A small image deblurring model, trained from scratch.
Data: trained on regions of photos with short descriptions (Visual Genome), 203450 training examples.
Rows from block 11 of a small image deblurring model, named by matrix and row number. Each number is 50 + 15 x the weight over its row's rms, rounded and kept within 0 to 99. All counts start at 0.
After each channel's rows are labels from the 100 images, of 14976, where the channel reaches its highest value: "strongest on" is what is common among them. Only what is clearly more common there than usual is listed. The data: regions of photos with short descriptions (Visual Genome). In brackets: how many of the 100, against the usual share in percent.
# conv: 3x3 conv (model.decb.1.1.conv.weight, 128x128x3x3, each kernel summed), inputs 0-63

conv.125:28 49 18 60 68 48 35 50 51 51 52 48 57 56 75 41 30 23 48 81 54 47 36 55 52 58 72 35 55 44 47 50 43 57 99 64 91 49 52 46 59 58 40 31 52 28 72 48 43 69 59 47 52 35 56 59 51 84 60 53 52 09 52 62
strongest on: text has "sky" (49 vs 1.7); text has "blue" (35 vs 5.1)

conv.74:49 74 37 33 69 57 47 57 32 49 08 49 29 62 47 29 62 54 65 51 64 59 55 46 49 46 58 52 45 55 57 50 38 50 57 63 43 31 30 34 15 39 43 42 66 62 54 74 51 49 76 46 66 38 56 50 48 32 55 52 73 30 30 50
strongest on: text has "sky" (52 vs 1.7); text has "blue" (38 vs 5.1)

conv.10:43 65 52 52 54 67 66 62 58 52 62 56 48 52 52 53 57 49 60 63 73 17 45 49 40 70 49 26 43 61 61 54 50 58 46 66 22 55 80 47 54 45 55 33 16 52 46 48 54 53 43 31 56 63 55 71 81 50 74 59 62 51 61 27
strongest on: text has "sky" (53 vs 1.7); text has "blue" (39 vs 5.1)

conv.6:58 51 53 83 68 41 45 42 39 58 35 39 57 67 39 51 45 48 54 37 39 52 37 59 41 60 63 59 74 44 41 51 33 44 70 66 47 21 46 44 31 63 48 23 60 31 65 28 49 51 44 52 55 24 48 41 61 54 38 50 43 47 30 49
strongest on: text has "sky" (53 vs 1.7); text has "blue" (38 vs 5.1)

conv.46:51 43 06 33 48 47 52 46 53 41 35 50 80 76 58 37 50 36 70 50 49 47 64 52 57 43 75 45 51 62 36 65 62 49 59 50 40 56 24 50 55 59 45 19 39 55 69 55 40 52 51 30 33 49 47 52 60 40 44 39 49 23 59 68
strongest on: text has "sky" (53 vs 1.7); text has "blue" (38 vs 5.1)

conv.90:56 39 46 56 60 70 60 51 44 53 49 42 51 46 72 44 46 66 61 70 58 56 55 36 45 62 37 51 48 47 45 73 40 54 46 45 58 50 47 63 55 78 48 53 38 38 44 49 53 54 53 46 49 32 53 40 45 56 57 72 54 33 34 30
strongest on: text has "blue" (26 vs 5.1)

conv.26:52 56 68 45 61 47 51 51 45 47 50 57 44 63 16 33 53 56 46 89 37 66 50 46 49 46 53 39 49 43 43 34 23 53 44 50 71 49 58 51 45 69 39 34 52 55 49 50 56 77 65 37 58 45 47 59 51 58 61 47 51 37 28 43
strongest on: text has "blue" (25 vs 5.1)

conv.117:36 39 57 48 40 21 57 42 43 57 39 75 47 68 56 32 60 39 20 99 53 52 50 48 46 36 40 39 56 47 52 39 27 48 73 22 38 49 58 45 34 61 48 53 58 50 47 42 46 35 39 22 44 46 44 67 32 21 44 37 36 43 37 51
strongest on: text has "sky" (53 vs 1.7); text has "blue" (38 vs 5.1)

conv.126:55 56 63 46 48 51 55 31 48 61 13 44 42 52 47 32 40 67 51 45 65 50 55 48 26 08 66 16 47 51 46 47 42 18 52 60 48 42 58 55 60 52 58 39 62 80 63 55 44 46 63 50 83 65 50 51 50 59 61 54 46 48 67 46
strongest on: text has "sky" (27 vs 1.7)

conv.98:52 56 58 35 35 40 47 55 39 30 71 88 39 58 25 02 62 59 71 89 44 65 49 55 55 34 67 28 51 38 53 49 53 45 41 53 41 64 45 26 42 57 61 17 74 63 64 63 38 48 58 30 68 55 51 51 56 29 54 44 80 46 45 38
strongest on: text has "sky" (53 vs 1.7); text has "blue" (38 vs 5.1)

conv.69:76 49 59 37 57 24 50 29 46 52 61 42 47 50 46 31 59 53 47 44 51 47 49 39 37 29 70 23 43 54 51 06 49 33 61 69 54 39 64 64 36 52 43 38 65 51 57 60 44 49 80 48 66 66 30 51 49 65 53 28 48 61 69 51
strongest on: text has "sky" (30 vs 1.7); text has "blue" (28 vs 5.1)

conv.122:54 67 64 60 44 72 44 55 53 40 50 35 55 76 62 69 51 58 66 65 76 33 47 44 39 47 51 41 62 41 63 46 60 51 57 50 01 44 49 40 61 52 41 70 28 39 67 44 46 54 37 54 70 61 57 32 63 49 72 54 31 48 65 31
strongest on: text has "sky" (53 vs 1.7); text has "blue" (38 vs 5.1)

conv.18:56 52 29 21 57 47 32 36 44 40 43 56 37 70 55 51 42 43 99 73 35 38 22 45 49 15 80 61 22 39 37 49 50 30 56 49 46 50 50 51 49 46 22 40 55 70 70 66 48 54 50 48 33 40 23 61 39 70 30 52 45 58 52 51
strongest on: text has "sky" (53 vs 1.7); text has "blue" (38 vs 5.1)

conv.79:24 47 56 72 31 41 39 45 48 64 50 35 48 79 40 47 56 58 54 26 09 47 50 49 35 31 63 55 59 34 61 49 52 32 16 62 20 47 36 30 36 45 51 41 47 37 59 55 56 58 44 49 40 51 23 21 43 17 31 39 42 39 49 37
strongest on: text has "sky" (53 vs 1.7); text has "blue" (38 vs 5.1)

conv.1:44 43 50 65 91 48 37 36 44 55 38 35 29 99 24 56 55 48 76 70 42 61 47 54 39 40 39 75 64 50 46 47 33 61 40 31 42 51 91 44 54 60 51 60 42 52 24 46 58 46 52 39 78 65 50 39 65 60 63 53 34 45 50 47
strongest on: text has "sky" (53 vs 1.7); text has "blue" (38 vs 5.1)