A small image deblurring model, trained from scratch: 48-pixel images, arch unet.
Rows from block 9 of a small image deblurring model, named by matrix and row number. Each number is 50 + 12 x the weight over its row's rms, rounded and kept within 0 to 99. All counts start at 0.
Before each channel's rows are labels from the 100 images, of 14976, where the channel reaches its highest value: "responds to" is what is common among them. Only what is clearly more common there than usual is listed. The data: regions of photos with short descriptions (Visual Genome). In brackets: how many of the 100.
# conv: 3x3 conv (model.decb.0.1.conv.weight, 192x192x3x3, each kernel summed), inputs 0-191

responds to: text has "grass" (29)
conv.170:53 57 54 59 51 45 53 91 50 34 60 18 56 22 20 55 59 16 46 67 53 46 66 52 45 56 43 50 68 47 23 55 38 51 48 42 51 67 51 37 65 44 60 52 51 21 59 54 58 32 51 46 56 31 33 51 57 49 63 49 55 52 48 42 45 42 36 54 59 59 48 42 53 57 58 52 55 50 51 44 59 45 60 39 43 54 47 52 55 49 44 33 55 53 43 57 39 45 67 50 41 63 57 53 22 51 41 41 58 44 41 43 77 59 71 44 55 44 47 48 34 49 24 33 58 44 42 50 73 56 54 25 36 53 54 58 35 57 39 50 41 55 50 45 38 59 52 43 46 35 54 52 73 34 31 64 54 59 54 63 50 53 38 43 46 56 49 52 52 28 49 73 46 55 49 22 18 40 49 49 55 62 56 48 86 36 60 30 49 71 51 54

responds to: text has "blue" (25)
conv.146:63 77 57 41 51 58 44 99 54 44 46 84 53 48 49 50 56 51 52 52 68 51 48 42 45 33 55 53 47 50 64 66 58 39 56 48 55 53 53 45 57 43 52 43 44 41 50 35 49 44 54 47 48 44 59 47 36 53 17 45 41 53 58 31 66 88 45 37 25 53 58 51 49 50 40 64 56 55 82 50 55 50 31 27 30 64 47 47 46 56 43 70 43 52 42 64 33 56 51 55 90 64 57 57 43 46 48 49 58 53 47 30 58 40 50 47 54 49 53 47 55 52 49 50 52 59 34 42 74 56 54 53 37 59 37 50 47 61 69 54 52 47 46 65 40 44 81 48 34 52 59 59 49 47 43 46 46 41 53 59 47 56 43 54 42 52 69 56 68 65 38 56 62 40 54 68 34 56 48 48 25 52 53 39 42 27 43 21 35 39 50 57

responds to: text has "sky" (57); text has "blue" (42)
conv.21:50 47 50 55 64 49 29 49 38 54 14 44 50 59 37 44 57 45 59 56 41 42 71 38 50 43 57 82 41 55 52 43 56 60 53 51 67 57 49 62 60 19 56 58 55 46 58 66 58 47 52 60 61 49 46 63 48 57 59 56 54 52 52 60 46 45 49 45 37 57 51 56 36 75 42 96 40 58 53 52 43 50 60 60 50 50 46 43 44 49 64 44 51 54 52 44 30 37 58 47 44 46 23 44 67 38 43 61 71 72 53 35 52 64 50 43 69 70 64 27 48 42 43 52 71 54 77 34 40 56 32 53 51 61 53 43 54 33 62 19 57 49 74 63 82 43 31 32 56 52 44 67 54 58 29 55 25 48 57 49 52 69 50 43 60 49 54 49 46 41 53 55 50 38 54 31 46 51 70 54 65 24 58 44 54 53 59 43 60 63 34 56

responds to: text has "sky" (57); text has "blue" (41)
conv.184:44 40 45 40 70 59 28 38 25 51 22 55 62 35 24 46 48 58 53 54 40 71 56 48 67 64 65 74 66 58 55 69 52 64 57 61 66 68 54 54 42 07 42 74 47 49 62 50 54 36 36 54 38 49 51 49 45 52 52 65 61 56 36 42 47 41 43 72 41 60 61 53 48 73 48 61 35 57 65 29 24 38 31 67 41 50 39 48 33 52 50 48 53 47 55 42 43 31 65 53 58 50 30 40 54 30 57 47 85 50 52 36 46 60 39 50 54 51 59 27 57 31 46 51 54 45 70 59 37 50 56 51 48 59 57 61 60 42 46 26 58 37 53 57 70 45 37 40 53 48 48 34 39 56 19 44 31 59 53 47 58 41 70 44 49 60 46 58 58 47 45 45 51 63 52 56 50 40 64 58 58 40 70 55 49 56 38 48 56 39 53 67

responds to: text has "white" (29); text has "sky" (27)
conv.22:48 32 61 42 44 38 43 48 53 36 55 72 64 58 61 50 63 63 59 48 61 49 43 45 42 10 59 45 42 69 62 45 49 76 36 49 53 60 52 51 39 49 53 59 61 60 43 71 48 47 62 56 58 64 59 47 37 53 82 46 48 58 57 62 54 70 68 57 59 43 52 53 42 55 79 32 32 39 64 52 52 51 39 60 52 54 43 49 44 45 45 62 33 36 74 19 80 51 50 57 60 33 37 55 51 68 48 38 57 46 24 61 42 57 69 62 38 49 43 57 57 54 55 38 53 50 47 45 55 57 46 46 75 50 62 62 40 27 48 52 49 56 38 31 52 53 64 49 46 50 48 27 55 59 37 43 49 29 33 46 42 29 23 47 56 51 30 47 74 65 32 38 46 57 66 56 56 46 33 46 26 42 49 46 60 59 44 69 33 37 49 42

responds to: text has "sky" (30); text has "blue" (28)
conv.15:54 42 54 46 53 37 34 15 59 40 52 47 41 34 40 45 23 58 47 57 32 55 58 67 38 52 38 53 58 48 49 48 66 47 41 69 40 39 40 32 34 54 97 60 63 37 22 56 49 67 37 33 60 43 79 55 56 50 12 44 46 47 54 33 68 61 38 41 35 45 57 58 37 58 50 61 56 55 71 52 51 43 43 36 43 43 46 37 57 47 50 57 67 56 73 34 41 47 54 34 65 72 34 57 37 44 49 52 53 43 55 38 51 48 38 37 49 43 46 50 57 52 52 57 49 46 67 39 53 51 41 28 49 49 60 65 49 43 53 43 48 44 56 41 62 72 43 41 22 52 39 46 46 42 62 32 29 53 46 60 54 48 40 33 49 52 41 57 75 55 52 66 56 43 68 63 56 57 54 46 52 67 61 48 44 21 33 60 45 38 59 57