From a checkpoint of a small image deblurring model.
Model: 5.25M parameters, arch unet, norm batchnorm, activation silu, widths [64, 128, 192, 256].
Training: 17300 steps, batches of 128.
Data: trained on regions of photos with short descriptions (Visual Genome), 203450 training examples, 10.9 epochs.
Rows from block 4 of a small image deblurring model, named by matrix and row number. Each number is 500 + 40 x the weight over its row's rms, rounded and kept within 0 to 999. All counts start at 0. Numbers have three digits each.
After each channel's rows are labels from the 100 images, of 14976, where the channel reaches its highest value: "responds to" is what is common among them. Only what is clearly more common there than usual is listed. The data: regions of photos with short descriptions (Visual Genome).
# conv: 3x3 conv (model.enc.2.0.conv.weight, 192x192x3x3, each kernel summed), inputs 0-63

conv.64:474534537517506569515545478466538513611501436473485561538512522473479462487455448459524470549377399467514454494456461481555545485559467477522479475479489479555519534475492442460482475472507507
responds to: text has "sky"

conv.106:538505464549457569515479536445486534541460518436541471506486524494482508460524543465560516584479445509448479547500520545476526555480484510553469605476548502515523480510514518502457518557466486
responds to: text has "white"; text has "sky"

conv.122:449417544451491510523454510469498501527575512482481512459515425519479511484444540529502531570447425514455523471423552460525487447521455446500466548577454539414493521450503488529520465461484523
responds to: text has "sky"

conv.149:508519523521505545472458458475537533542558453433468497557561516452435547489494534430539526535470480513473500484492442514598549493558398421521460508524474536446460534507506444468546463531503488
responds to: text has "sky"

conv.67:456484517500514510404540499477482457552497487523486465520522543451464530546529467493492536529448478490504554495479527503482484479489401497475525574491511536517431485515524472492484524503500491
responds to: text has "sky"

conv.163:447483482517457545537546512517457504545536560483448478569503549500514459500486491446529542536497466500481526520469530524569536506565481525516471565514512549535501502514469494460503390464450552
responds to: text has "sky"

conv.1:487489516545529471536548486474458467469521506502454417489445515421525469487464473403545569478498396484473468470487510585548523549455508482476503507518470527426500470519479441499491407538489464
responds to: text has "sky"

conv.8:502539552537488545496423495512453575596478508540482456475477486520483495508463454512501544543520428469409535556460540451596479500479540501482478459460519568529483514549502487498493469520473477
responds to: text has "sky"

conv.92:458493479566556552442496485493473466499464497514487447528483546488485500546527437462575458545510439529487499546534473504550511549441505455469513562477506518429568529474485511431462525511573456
responds to: text has "sky"; text has "blue"

conv.112:535484420562478504552538509503462539584510525509529458523432474508497470434472488475457474504488403459467492553525470543526558477535468469537565539518510531490504520577471477542485481536537522
responds to: text has "sky"

conv.49:441531501492478532465542492517566488541471509539510450526505491452475489412491540504512516455473386516497525543481468495511505474480432483530480453502501556490460503517511462453443468500505516
responds to: text has "sky"